python train.py --arch="xception" --model="sound classifier" --dataset="read English sentences (LibriTTS-R)" --train_examples=15625 --time_shift_ms=50 --n_mels=64 --hop_length=640 --input="log_mel" --spec_augment=true --win_length=512 --targets=["voice"] --num_classes=2 --norm="groupnorm" --hidden_act="silu" --weight_standardization=false --depths=[2, 4, 4] --kernel_size=3 --stem="deep" --widths=[160, 240, 352] --label_smoothing=0.1 --loss="binary_cross_entropy" --init="kaiming_normal" --residual_init="zero_last" --optimizer="normuon" --muon_scale="original" --learning_rate=0.039 --momentum=0.95 --nesterov=true --orthogonalizer="newton_schulz_5" --adamw_lr_other_params=0.0025 --adaptive_grad_clip=0.1 --l1_shrink=0.01 --ema_decay=0.99 --max_steps=11200 --batch_size=128 --epochs=91.8 --lr_schedule="cosine" --final_lr_fraction=0.05 --warmup_steps=2240 --weight_decay=0.02 --adamw_weight_decay_other_params=0.05
Rows from block 4 of a small sound classifier, named by matrix and row number. Rows with one number belong to one channel. Each number is 128 + 24 x the weight over its row's rms, rounded and kept within 0 to 255. All counts start at 0. Numbers have three digits each.
After each channel's rows are labels from the 100 clips, of 14976, where the channel reaches its highest value: "responds to" is what is common among them; "peak in band" is the frequency band that holds the peak. Only what is clearly more common there than usual is listed. The data: read English sentences (LibriTTS-R).
# convs1: first pointwise conv (model.blocks.4.convs.1.weight, 240x240x1x1), inputs 160-239
# convs3: second pointwise conv (model.blocks.4.convs.3.weight, 240x240x1x1, transposed), outputs 160-239

convs1.220:128128128129128128128128128128128128126128128139128125128128133128128129128127128128128128128128128128128128131126128255130128128128128128128112125128128126128128128128128128129127128128128128128128128120128128128128128128128128128128128128
convs3.220:128128128128128128128128128128128130129128128128129126128123128128128128128128128128128128128126128128128128128129128128128128128128128128128128127128128158120128128128128127154128128128128128128128128127128128128128127127128128128128128128
responds to: voice: female
peak in band: 0 to 250 Hz

convs1.76:128128128124128128128186128128128128123128128135128128128173127128128127128129126128128128128127128128128128128141128206130128128128128128128120128124128153129128128128128128126125128128128128128127128127128128128128128128128128128128128129
convs3.76:129129129129129129129128129129129130128129129127128128140110135129129129129039129128129129129128129129129129131130130130129129129129129129129127153129129105128132129129128128124128129129129130129114129129129129133129128128129129129129130128
responds to: voice: female
peak in band: 0 to 250 Hz

convs1.5:128128128138128128128141128128128128255128128162128128127143128128128130128138128126128128128128128128128128138133128129131128128128129128128125127051128128131127128128128128255131128128128128128118128125128128128128127126128128128128128128
convs3.5:126126126144126126126137126126126082126126126127130128132175132137136141136133132119136136136129135137136136124125125141131136136136131135135147087137145128129141144144139126126141144144144143144135144137144144140144142147144144144144147142
responds to: voice: male
peak in band: 0 to 250 Hz

convs1.197:128128128134128128128147128128128128099128128107128105128122150128128129128133128128128128128128128128128128127129128140128128128128128128128058128132128196137128128128128128000126128128128128128125128132128128128128128129128128128128128128
convs3.197:125125125127125125125128125125125128125125125128124128126130130130130128130093129128130130130117130130130130126127127131130130130130129130130128127130128122105127128128128122255128128128128128128119128128128128128128128128128128128128127128
responds to: voice: male
peak in band: 0 to 250 Hz

convs1.186:129128128128128128128130127128128128128128128128128129129131126128128126128132124128128128128127128128128128135137128121128128128128128128128142129084128000124127128128128128135098128128128128128093128132128128128128128128128128128128128127
convs3.186:124124125000124124125129124124124120124124124141129129056077134129125135126124119170126125126139128127125126138129255131132126125124123126126118121125106128128123106105112092125134105107106117105109106080104105103106094090106105106105113107
responds to: voice: female
peak in band: 0 to 250 Hz

convs1.137:128128128123128128128143128128128128128128128090128130128128151128128128128128130128128128128128128128128128131128128017128128128128128128128124123128128000128128128128128128121129128128128128128128128128128128128128128128128128128128128128
convs3.137:125125125127125125125129125125125127125125125127125106127129126127127128127133127126127127127142127127127127124128127128124127127127128126127126129127128255103128128128128123233128128128128128128129128128128128128128128128128128128128127128
responds to: voice: female
peak in band: 0 to 250 Hz

convs1.127:128128128128128128128128128128128128128128128133127128128127131128128129128129128128128128128127128128128128126129128123129128128128128128128127132126128162126128128128128128000115128128128128128107128131128128128128128128128128128128128128
convs3.127:127128128184127128126158126128128132138127128138128128123089122116108124111000114142111112112128114103112110116129138148102112111112061109112125151115128129144160128128121170119123128128127128128125128133127128131128129129128128128127130127
responds to: voice: male
peak in band: 0 to 250 Hz

convs1.80:128128128129128128128125128128128128121128128132128128128128128128128128128130128128128128128128128128128128129132128127128128128128128128128127117139128134127128128128128128129123128128128128128131128128128128128128128129128128128128128128
convs3.80:127128128007128128128136128128128135180128128130128128085134115121116130113097106124113114113127111115113113085135152125108113113113089112113101074115108144139127107107112089117123107107107117107125107093108107103107109090107107107107114109
responds to: voice: female
peak in band: 250 to 500 Hz; 0 to 250 Hz

convs1.6:128128128128128128128128128128128128128128128128128255128128125128128128128128128128128128128128128128128128128124128129128128128128128128128000128128128138128128128128128128128129128128128128128137128104128128128128128128128128128128128128
convs3.6:128128128128128128128128128128128128128128128128128000128128128128128129128128128129128128128255128128128128126124129129128128128128128128128127128128130144130128130129130128169129129130130130129130129128130129130129129131130129129129130130
responds to: voice: male
peak in band: 2000 to 4000 Hz

convs1.83:128128128128128128128131128128128128131128128127128128128126131128128128128128128128128128128128128128128128128129128127128128128128128128128129131129128131131128128128128128255130128128128128128130128128128128128128128128128128128128128128
convs3.83:100100099168100101098143098100101123098101100114095126106140134133135141138193131129137137137130139137139139133115161124188138138135109138139175125136122152120117123123091132126060123123122126123124123118124123124123122065123123123123124123
responds to: voice: male
peak in band: 0 to 250 Hz

convs1.216:128128128127128128128129128128128128130128128156128129128128130128128127128121129128128128128129128128128128127129127127128128128128128128128124129163128154129128128128128128111127128128128128128158128117128128128128127129128128128128128131
convs3.216:175176173134176177175121179177175126143175177057154128168135127123124122122128125124122123122128124125122122135113131130122122122122125122122129154122130128124132130130151134131131130130130129130139130133130130129130131140130130130130129130
responds to: voice: male
peak in band: 250 to 500 Hz

convs1.144:128128128135128128128123135128128128130128128000128135133120130128128132128145126129128128128134128128128128126193128146126128128128130128128129134129128113127128128128128128128235128128128128128078128088128128128128127127128128128128128128
convs3.144:134133135178135134134150134134134145108134134149135127148158121119121147120152133113120119119126116123120120093000096126109119119121136119120114190117127129094128128128123097130120128128128125128126128127128129127128127124129128128129126131
responds to: voice: female
peak in band: 500 to 1000 Hz

convs1.117:128128128131128128128129128128128128115128128143128124128128130128128128128126128129128128128128128128128128128127128129128128128128128128128134130129128117128128128128128128000127128128128128128105128130128128128128128128128128128128128128
convs3.117:128128128127128128128127128128128127128128128128128128127129128128128128128128128128128128128127128128128128126126129128128128128128129128128125125128128099167119128128128127003128128128128128128124128128128128128128128128128128128128128128
responds to: voice: male
peak in band: 0 to 250 Hz

convs1.131:128128128129128128128130128128128128097128128140127128124129131128128133128130127128128128128127128128128128125126128119128128128128128128128128127121128154130128128128129128000029128128128128128090128136128128128128128128128128128128128129
convs3.131:128128128127128128128129128127128128126128128124127128127125129127127128126128128125126126126129126127125126083128127124125126126126128125126127131126128128129124128128128129128128128128128128128128128128128128128128128127128128128128128128
responds to: voice: male
peak in band: 0 to 250 Hz

convs1.81:128128128128128128128127128128128128126128128104128108128128139128128129128129128128128128128128128128128128128135128126127128128128128128128139126201128211130128128128128128143122128128128128128112128125128128128128128128128128128128128128
convs3.81:083082084112082081082128081082082126090083082130096128095129130132132129132127130130132132132129131132132132128128129130131132132132129132132131129131133136255135133133130122122132133133133135133129133130133133131133134130133133133133133133
responds to: voice: male
peak in band: 250 to 500 Hz

convs1.128:128128128130128128128128128128128128129128128121128128128127131128128128128129128128128128128128128128128128126130128123130128128128128128128126128125128144128128128128128128000092128128128128128118128133128128128128128128128128128128128128
convs3.128:127127127170127127127139128127127120127127127082125128131013125128126110125116126088125125125130126125125125124125255128124125126126110126126127255126118137138129116116127130097125115115115120116127116121115116121116122129116116116115119113
responds to: voice: male
peak in band: 0 to 250 Hz

convs1.193:128129128125128128128173128128128128112128128119128130131136134128128098128128151127128128128125128128128128133190129132116128128128129128128135102112128007115128128128126128164149128128128128128136128082128128128128129121128128128128128134
convs3.193:118118118133118118119121120118118153099119118113124131100060142151135163136130121216137135136129132133136135041091155133129137138133163137137154079132129127104118130130133128145044130129130129130103129131131130116130113127129130130130127132
responds to: voice: female
peak in band: 500 to 1000 Hz; 0 to 250 Hz

convs1.65:128128128123128128128126127128128128139128128126128131128130128128128126128128128127128128128128128128128128125134128129127128128128128128128129132058128112131128128128128128129131128128128128128125128145128128128128128125128128128128128128
convs3.65:123123123099123123123136123123123124126123123108122128118114128129130133129115136127129129129128129130129129148170000131129129129130134130129128126129132128106129132132130135136129132132133132132137132129132132130132129129131132132132134132
responds to: voice: female
peak in band: 250 to 500 Hz

convs1.72:128128128128128128128131129128128128119128128129128128125129128128128129128128127128128128128128128128128128129128128122129128128128128128128128127131128129128128128128128128125127128128128128128131128128128128128128130128128128128128128128
convs3.72:088091094036089089089124088088090124058091088160091128000124129130125131129141123144129129129129128126129130166159155121128129129128132131130126073130131112126132131131129107131128131131131138131122131132131131120131131127131131131131139130
responds to: voice: female
peak in band: 250 to 500 Hz; 0 to 250 Hz

convs1.142:128128128127128128128127133128128128131128128000128133130127126128128128128145128129128128128130128128128128123175128143128128128128129128128128143133128116125128128128128128124168128128128128128187128077128128128128127127128128128128128128
convs3.142:129129128139128129128059129129129125118129129044130129139091128118114094113248130042113113112126114113113113169126099119122113113112126113113092092113129123135123126126125212132130126126127122127116126098127126129126119126126127126126127127
responds to: voice: female
peak in band: 500 to 1000 Hz; 1000 to 2000 Hz

convs1.232:128128128126128128128131127128128128136128128145128128128128131128128128128126128128128128128129128128128128128130128126128128128128128128128194133161128146128128128128128128110127128128128128128136128108128128128128128129128128128128128129
convs3.232:130132133137131130131134131131131125127132131106133128143111112115108123114135122100114113114129116114114114132123136124112114113112127114114129137115133121129141132132139169128129132132132132132134133173132132130132134142132133132132132131
responds to: voice: male
peak in band: 250 to 500 Hz; 500 to 1000 Hz