config = dict(
    arch='xception',
    model='sound classifier',
    dataset='read English sentences (LibriTTS-R)',
    train_examples=15625,
    time_shift_ms=50,
    n_mels=64,
    hop_length=640,
    input='log_mel',
    spec_augment=True,
    win_length=512,
    targets=['voice'],
    num_classes=2,
    norm='groupnorm',
    activation='silu',
    weight_standardization=False,
    depths=[2, 4, 4],
    kernel_size=3,
    stem='deep',
    widths=[160, 240, 352],
    label_smoothing=0.1,
    loss='binary_cross_entropy',
    init='kaiming_normal',
    residual_init='zero_last',
    optimizer='normuon',
    muon_scale='original',
    lr=0.039,
    momentum=0.95,
    nesterov=True,
    orthogonalizer='newton_schulz_5',
    adamw_lr_other_params=0.0025,
    adaptive_grad_clip=0.1,
    l1_shrink=0.01,
    ema_decay=0.99,
    steps=11200,
    batch_size=128,
    epochs=91.8,
    lr_schedule='cosine',
    final_lr_fraction=0.05,
    warmup_steps=2240,
    weight_decay=0.02,
    adamw_weight_decay_other_params=0.05,
)
Rows from block 6 of a small sound classifier, named by matrix and row number. Rows with one number belong to one channel. Each number is 128 + 32 x the weight over its row's rms, rounded and kept within 0 to 255. All counts start at 0. Numbers have three digits each.
After each channel's rows are labels from the 100 clips, of 14976, where the channel reaches its highest value: "responds to" is what is common among them. Only what is clearly more common there than usual is listed. The data: read English sentences (LibriTTS-R). In brackets: how many of the 100.
# convs1: first pointwise conv (model.blocks.6.convs.1.weight, 352x240x1x1), inputs 60-119
# convs3: second pointwise conv (model.blocks.6.convs.3.weight, 352x352x1x1, transposed), outputs 71-141

convs1.57:144128128154131114116128128173085128128128131128128128134121143127131127122127128128121128127251127125128128128128122132128128128129128127130127128111128128128128127128128099128121
convs3.57:163058135150114123108108110097108110094074079098100139140143139137141136153137140138137139137155141135140138137137140137130142143141142134155149137126155155129137137138140140137137124130126136135126131125131128118
responds to: voice: female (100)

convs1.313:134128128129079128131128128127128128128128128128130128129128131128128128128128128128114128128120094127128128128128129131128128128129128128129128128124128128128128128128128201128121
convs3.313:128128128128128128128128128128128128128128128128128128128128128128128128127128128128128128127127128128128128128128128128128129128128128128127128128127127127128128128128128128128128128128127128128128128128128128128
responds to: voice: male (100)

convs1.41:131128128119122154114128128115255128128128138128111128079140121133133128121129128128117128195143119109128128128128131140128128128116114142130107125138127128126128126143128101128123
convs3.41:130118109119122118128117108123122127119125125121123086093107087082080081111084094093083091000114087098087091087083100083134111089079083084116078090163116114110085103082092113084092112127128114123127125122128127129
responds to: voice: male (100)

convs1.316:000128128128144121119128128158131128128128105128132128120127138126131130042128128128122128127143171133128128128128092127128128128118129129103119126149128128117128050131128120128078
convs3.316:129138000000108102127124127109128120116128127121125125125127126125125126129126125123126126094130125126126125126126126126129124127120127127129124126128129129124127127125131129126126125123143127124123128124129123135
responds to: voice: male (100)

convs1.58:121128128132125128137128128132122128128128128128115128129115122125128128126126128128117128218180128128128128128128123128128128128145130129127124128133128128129128121129128083128255
convs3.58:146129118132121128130128127121128128121128122124127127128128127127127127131127128128128128149129125127125127127128127128128127127127127128131129127127130131122127128127128129127127127166103125138168127162127168177
responds to: voice: female (99)

convs1.238:255128128129127135146128128100130128128128129128129128127131119127128128128128128128142128137211125130128128128128124129128128128130128127125129128157128128127128074129128124128217
convs3.238:131109000000122122133129133123129118121127127118121110108128110110105110123108114083109110110124111124106105107108111110147127118105123112125126103128125124120115099111128136109111126095132123119096126102128095126
responds to: voice: male (77)

convs1.39:128128128138125129083128128121122128128128128128054128128111130128128128130128128128128128128125050113128128128128127144128128128180128128125127128114128128128128124128128153128137
convs3.39:131129128129128128129126128128128129127127128128128128128128128128128128128128128128128128118129128129128128128128128128127131128128128128129128128138129129128128128128128128128128128128130129128128128128128128128
responds to: voice: male (100)

convs1.192:142128128138126136125128128142135128128128130128151128129130125128129128138128128128130128135114123143128128128128158117128128128089128126137126128077129128124128152130128152128135
convs3.192:128127127116126117119105128126123114134108125113124128127129127132127128110127127127130127134125141127127127128127127128135108127127136127106117128124106107151128128130127129128127131139131128132131128133128132106
responds to: voice: male (100)

convs1.262:105128128133131126069128128188103128128128133128142128130120061128128128133128128128130128134106117125128128128128122142128128128092127128140129128128128128128128043120128124128125
convs3.262:117163006128131111128128124130131128133127132128130129132124130126126126134128132129129132000135130129126127129131133127123128133123132129137133127130138136130130133126130129130130120126132104117125117127113126133
responds to: voice: male (86)

convs1.140:255128128117133130198128128107098128128128129127131128129125114130128128115128128128124128125070111132128128128128108130128128128100128129170148129072128128128128007128128148128240
convs3.140:131114119157113112051106116135125096128054075081081125126113125128125128142128125127129125156145138168125125128127126127119118124118133121143128127126143143107125129128140114128126127160127142154156159160166157127
responds to: voice: male (91)

convs1.298:137128128132129132115128128126109128128128126128123128128129129129128128129128128128128128130126149132128128128128132130128128128129127130126128128191128128128128137128128130128120
convs3.298:120104131129134126143112120130104131138119111117128128127122127128129126134126127126128128043139129122127128128127128127108138126128120127143129128129144139127127126128122129127128124133132114127134118133117134000
responds to: voice: male (86)

convs1.186:146128128131129132154128128121132128128128114128124128125103173129132128216128128128131128123130123143128128128128124133128128128128126119129104128110128128128128083134128126128108
convs3.186:134130126134140138153145180113139145129133145141181223241118212197224199118188208255194229068115196249179240192202204200237095208164181243117143188132118117255183255190169123194223075133192139149133166134173134116
responds to: voice: male (86)

convs1.225:114128128132116131000128128125130128128128116128113128127131131137128128151128128128111128077132129136128128128128239128128128128136127129105255129124128128130128160126128116128150
convs3.225:157135234132120132122127162128179128119132124124128132133126131130133130115130131139130132163122131147130133130130131130116144128136127130125129132127125120129129131130132134130132140115131124127115126116123115214
responds to: voice: male (80)

convs1.89:125128128000136128114128128128128128128128128128137128128153144128128128129128128128128128127128212129128128128128124109128128128255128128128127128127128128128128125128128179128132
convs3.89:123119128126127126128126127127125126127126127125127127128088127128128128128128128128128128130128128123129128128128128128130074128127128122128129128255128128128129126128125000128127129128125132130128132128133128126
responds to: voice: female (100)

convs1.206:129128128000124128128128128127129128128128128128052128128085129128128128129128128128128128128128046000128128128128127000128128128083128128128128128128128128128128129128128126128132
convs3.206:128134128128128128128135131130132128128139135129129127127128127126126126128126127126126127156128126127126126126126127126128127127126127126128127126096128128127126127126127128126127127128128128128128127128127128128
responds to: voice: male (81)

convs1.135:239128128126143128141128128200220128128128125128095128128122126128128128132128128128128128127125137171128128128128118158128128128128128129128154128137128128129128216128128134128119
convs3.135:128127130128129129128128128131128128130128131128128128129129128128128128255128128128128128132255128128129128128128128128125130128131128129255128128125255255128128129128128124128128130125136126113125126126127125125
responds to: voice: female (95)

convs1.33:128128128128107131133128128130123128128128129128132128128128137129128128125128128128130128144131132126128128128128124107128128128123128128128128128126128128128128130128128137128071
convs3.33:128128126126128128128128129128128128128128128128128128128128128128128127128127128127128128126129128128127127127127128127129127128128128127129128127127129129128128127127127128127128128127181128128127127127127127249
responds to: voice: female (97)

convs1.150:192128128129130128132128128125125128128128128128131128126128126128130128126128128128130128126103091141128128128128048132128128128106129128128130129141128128129128081128128171128163
convs3.150:157124111131132136085122136127134116111112093123115096094105094091098091127092090093093093125125093108084096095092093091095117096079102095127112101126128126088093096091076111093095126109128071167089117069117089123
responds to: voice: male (96)

convs1.73:112128128129127128103128128150123128128128128128128128129128130127128128129128128128123128134119129128128128128128127127128128128126128128127128123117128128128128147128128128128135
convs3.73:128133124127073122119129083084126129063123098125120113117126114115112108099104123116109118167105124106100115100101120106134103123112128101110002111130109105154109150115114125105117079132170130255131136131136132130
responds to: voice: male (100)

convs1.314:063128128120121093105128128107234128128128109128107128120095155125124127141128128128156128073094155126128128128128199136128128130140124126126121150119128128134128100108128111128137
convs3.314:129128139128129128128128128128128128129128128128128129129128129128129129128129129129129129127128128127129129129129128129129129128128128128128128129128128128128128129129128127129129129127129128128127128127128127129
responds to: voice: female (81)

convs1.67:148128128048141160119128128105110128128128126128103128115092088128128129127129128128128128137128129105128128128128110128128128128000130129134181125138130128128128162113128108128097
convs3.67:121136122126124116107117117121117034137128130087091157165118152154159166114161156175160156131101147138168172162166158163159105147162156179102129175131097104158153175153168121167160143138136128128137128137126138131
responds to: voice: female (89)

convs1.248:199128128127255126255128128137121128128128131128123128127128134128129128130128128128129128125119145129128128128128097129128128128114130128106114129116128128127128013127128136128126
convs3.248:116133131136143134144162126147168169129166147167164115117127119127121126105126109107127114148094128146124118127126113126132173123108128125092127123132087095125128119127134132126113120121115123150122126123125121255
responds to: voice: female (93)

convs1.204:083128128101129126124128128144096128128128129128127128128126133129129128122128128128126128126009140255128128128128130129128128128136128129128128128127128128128128104128128255128131
convs3.204:134049120124139167225241185123135197126186179213199080107126092112102115168116115091114110127153106025115101116116114116104030109106116113183060109124189180115116115115118120115098000130192130148130128132129130105
responds to: voice: male (93)

convs1.68:131128128127128128148128128121149128128128129128127128131125128126130128108128128128126128130081131126128128128128123128128128128120128130145127129118129128125128114128128134128127
convs3.68:123147109101145152135162126128148132133166150129138127127130127128127129126129127131128127137126127141128127128129126129056142125123108129126121128127125125129128129128131134128127127108171134131106152109171107255
responds to: voice: female (99)

convs1.72:233128128127124110111128128126118128128128131128138128121128131126136128128128128128124128080000128127128128128128133134128128128117128131137157145124128128127128139128128130128051
convs3.72:126127128133128128128128128131127128127131131128128117118125117119118119000118117118120117127000119129119117118119117119123128119112121124000126118127000000119120115119127128118116105138119127128140127131128139144
responds to: voice: female (99)

convs1.264:128128128000113128134128128137127128128128128128079128128179178128128128126128128128128128128126108008128128128128133164128128128136128128127130128123128128128128129128128122128120
convs3.264:131133130136128128128138130129132129129136134128127122123103123123123123128122123123122123128127121119121123120123123123125085124121124118128122122092128128123123122122120063123122119127124125125127124127125127126
responds to: voice: female (100)

convs1.221:000128128134143127125128128069121128128128127128130128128128141126128128121128128128116128130097138118128128128128130128128128128128128128128115128122128128128128183128128135128078
convs3.221:161147144138113117088126142123118100102180109099098087092093085086074090148092094101087088190144073047084091087090085091094068079115088086140085089104140143104086099088077118089088142113148126113108120111126113161
responds to: voice: male (87)

convs1.164:127128128064108128127128128128125128128128128128255128128081140128128128128128128128128128128128111132128128128128126119128128128124128128129127128130128128128128128128128173128129
convs3.164:128128128128127127127128128128128127128128128127127129129129129129129129128129129129129129125128129128130129129129129129129128129130129129128129129150128128129130129129130128129129129128128129129128129128129128128
responds to: voice: male (95)

convs1.62:090128128130119128091128128101134128128128126128125128121126128131125129121128128128130128070255123115128128128128148122128128128115128126130129125118128128129128157128128151128123
convs3.62:125129121126130129128141137149145130132129142132129124124133124123123123132123122122123124129131123152123124123123124123113127123120126124133124123128133132124123124123133148123124121128129119139128128128128128094
responds to: voice: female (91)

convs1.251:138128128128127125066128128119152128128128125128128128127132114130128128120128128128128128129151128128128128128128128127128128128128128129129127123127128128127128116128128131128255
convs3.251:144096212147134168126139152131157128138125133129127133143138135130137131106130133130131137139119129149133139130135138134221134130129127138124130128122125118141133146129123153135135134222137119124194118250119209157
responds to: voice: male (80)

convs1.77:142128128128138123128128128121131128128128125128126128129128129128128128129128128128128128128128124097128128128128126130128128128000128128124128127109128128127128108131128125128116
convs3.77:129129127124129127129132124131129130130130140132130125124129124126126126129125123124126124133127126127125124125125123125116133125123126125130131125128129129124125120126132135125124107104255133121116130115131112127
responds to: voice: male (99)

convs1.166:120128128134126112106128128185135128128128130128128128122132102124129128133128128128128128110157189099128128128128183124128128128000133160136117134126128128127128002127128141128074
convs3.166:129128122129114113119112103116126119111116116111111130129129129128129128120128129130128129116121128129128129128127129128134134129129128128121129129134121120128127130128134142127129129133142130127134132134133134125
responds to: voice: male (95)

convs1.24:000128128118133116149128128129218128128128127128126128130111115126128128240129128128133128121062127120128128128128092129128128128168127115126130126169129128127128095125128153128000
convs3.24:109127128127133130129129128136138131130128130128129127127120127127126127131128127127127127134131126133128127128127127128133132126127126127130123127128130131129127133127115134127127129130255127128130129129130130134
responds to: voice: male (95)

convs1.258:126128128130138109010128128128112128128128124128132128110125124126131128127124128128121128104129175128128128128128131129128128128142132129119135129078128128129128095133128111128128
convs3.258:132123204149126128127126118116123123128126125120121134134131133134131134115133135129133134108116133122132132132132134133131141135131132133112145133127112112151132133133126135134133136121120125129122129123127122123
responds to: voice: male (100)

convs1.149:142128128151000128121128128124108128128128128128162128128134138128128128128128128128128128128130143201128128128128119193128128128123128128137129128131128128128128128128128155128125
convs3.149:128129128128129130129130128128130128128131130128129128128137128128128128128128129128128129134128128127128128128128129128128128128128127128128128128122128128128128128128127128128128129128137128128128128128128128128
responds to: voice: male (83)

convs1.328:120128128121106116146128128100110128128128128128127128150122115127128128187128128128128128164200167121128128128128118121128128128132130125120127120196128128128128156124128169128098
convs3.328:128129107122127126127128128128127127128127128128128128127126128127127128125128128128127127138126128123128127128128127128122119127127125127128127128127128127127127127128127121128127128128137128128128127128128128141
responds to: voice: female (97)

convs1.176:130128128129123129120128128142156128128128130128125128124110122127127128124128128128134128133079124135128128128128136128128128128130128128127130128122128128128128127130128115128185
convs3.176:193143092125128137129134155130137124135144125125129127125127128104125114128117127122106126161128094107115125114114125111144097128126121126127131126137127128076111121108125127113128135140134128130141126173123141136
responds to: voice: male (75)

convs1.205:132128128133045125140128128130145128128128126128124128125127153127129128122128128128130128127135130141128128128128083132128128128126128122130118115120128128128128076135128124128083
convs3.205:112128129119134134111117126127127111138119132129124166165162169177173177126174162154172167203130176255184166176177168176116126170143172185131128156128130128173178172177205145177168123120136152130124125121132123212
responds to: voice: male (96)

convs1.172:123128128128145128112128128128130128128128128128114128128143121128128128128128128128128128128129227144128128128128133255128128128000128128127128128136128128128128127128128166128111
convs3.172:129127128129133132139128127130129138129127127135134128128128128128128128126128128128128128130126128128128128128128128128126128128128127128126128128127126126128128128128127126128128128129130129129129128129128129128
responds to: voice: male (96)

convs1.74:130128128128124125097128128043160128128128130128116128112123126126135128123128128128129128140124150088128128128128255127128128128109132128233131130115127128129128127127128165128209
convs3.74:119177074127154146130237164138141140183171133207145119118129119112113111100112120101113119180094112127116115114113120111148140123120121120073120112128083087118115116110136148112118118219000127205201136190134210161
responds to: voice: female (96)

convs1.259:132128128147178122177128128123174128128128133128129128127104062127124128189128128128125128129094255129128128128128208137128128128091140130129121127126128128127128137128128124128110
convs3.259:154124129129128129131124126128127130125121123126128126126126126128128129134128126129128126127133129131128127128129125129122121125093128128132126128127132133130128126128153127129126099131132128128131128130128132138
responds to: voice: male (89)

convs1.1:142128128131130118138128128125000128128128123128134128130129125127123128132128128128127128135067111129128128128128127128128128128127128128128120127132128128128128137129128255128127
convs3.1:126130135128146139130134129132130131142125137135135128127115128128128128131128129127128128227133131145128128130128128128134124129126136130143123128131142138130129129128130119128129121136126134130138131137133138128
responds to: voice: male (88)

convs1.51:128128128069000132115128128123128128128128125128070128127136138128128128129128128128129128126128124154128128128128134084128128128255128127124131128127128128128128128128128076128070
convs3.51:128128128128130128129128129132129129130128129129130126126127126126126126127126126126126126123126126127126126126126126126128129126126127126127127126065127127126126126126126130126126122127109127128127127128127127127
responds to: voice: female (99)

convs1.296:134128128104137128125128128128127128128128128128145128128063100128128128128128128128128128128122035101128128128128128231128128128090128128130128128128128128128128098128128158128142
convs3.296:129128128129128129128128129128128129128128128128128127128126127128128127129127128128128128071129127127128127127128128128129128127128128127128125127211129129128128127127126130128127128128133128128128128128128128128
responds to: voice: female (91)

convs1.80:129128128132137127134128128127127128128128124128122128130113121120132128120129128128136128138121129128128128128128132126128128128125129118008000128124128128128128114128128128128168
convs3.80:130127126120128134131127135128126131127123121132131124123133124119119120124120124118119124140126123126125121120120124118126135126124127128128120122136128126121121125119126122119124113131127133132131157134157131125
responds to: voice: female (99)

convs1.133:128128128000131130163128128131124128128128129128109128128135087128127128149128128128119128127082130112128128128128100128128128128126128128125255129109128128128128108129128111128127
convs3.133:032128124113137122138132113147149137136130142136128130130135131125125125121125129124125131141124124136123125124125132125211101130093128122122129124130121123126125128126124125125130031065129126127079136071140071139
responds to: voice: female (94)

convs1.270:095128128131113121112128128123122128128128148128133128130086089128131128129128128128197128000110097142128128128128131097128128128074130127123255131242128128128128108137128000128131
convs3.270:132138138163095113118148129125098131109129097127124147149152150150145147127147154147148151139126150162139145139150152151125140148131160153127147140131127127116148145148150161147151123129132133112129130129135129177
responds to: voice: female (100)

convs1.136:121128128125153129150128128128126128128128129128141128128130121128128128128128128128128128128129125108128128128128128000128128128020128128135128128128128128128128127128128128128129
convs3.136:128129128128127127127129128127128127127128128127127128128127128128128128129128127128128128158129128128128128128128127128129128127128128128128128128255128128128128127128127129128127128129129129128129128129128129128
responds to: voice: female (96)

convs1.45:069128128129127109123128128000175128128128130128127128129129130123128128126128128128000128127150134128128128128128255124128128128125129128208128127128128128128128138129128128128178
convs3.45:133000134146140131127135139174160145144125133150127133131127134136141138147138131131137130035143131139132139136139128138255078136130186133159122141129170150122137131136125126138130131132092138146141131133133137122
responds to: voice: female (82)

convs1.151:104128128124129128121128128128255128128128125128126128131122140128127128127128128128122127135140125126128128128128118129128128128125129128124114126133128128128128192128128117128136
convs3.151:126123131131127133129131129127129132121131128139130123121124123119120119120119121116119122131126119128119122120119123119123129121124111115034134122133000106117119120119135129118124136163114117127152122137118158000
responds to: voice: female (91)

convs1.56:057128128131107113108128128114131128128128138128128128133125101140127128144128128128133128255023131119128128128128123128128128128128130130179126129081128128129128120123128175128041
convs3.56:089131135124135134130135126129130130130129127129131128127130128128127128031128128128128128128024128127127128128128128128128138128127130127000134128130000000129128128128124129128128125131000128130130127133127130123
responds to: voice: female (97)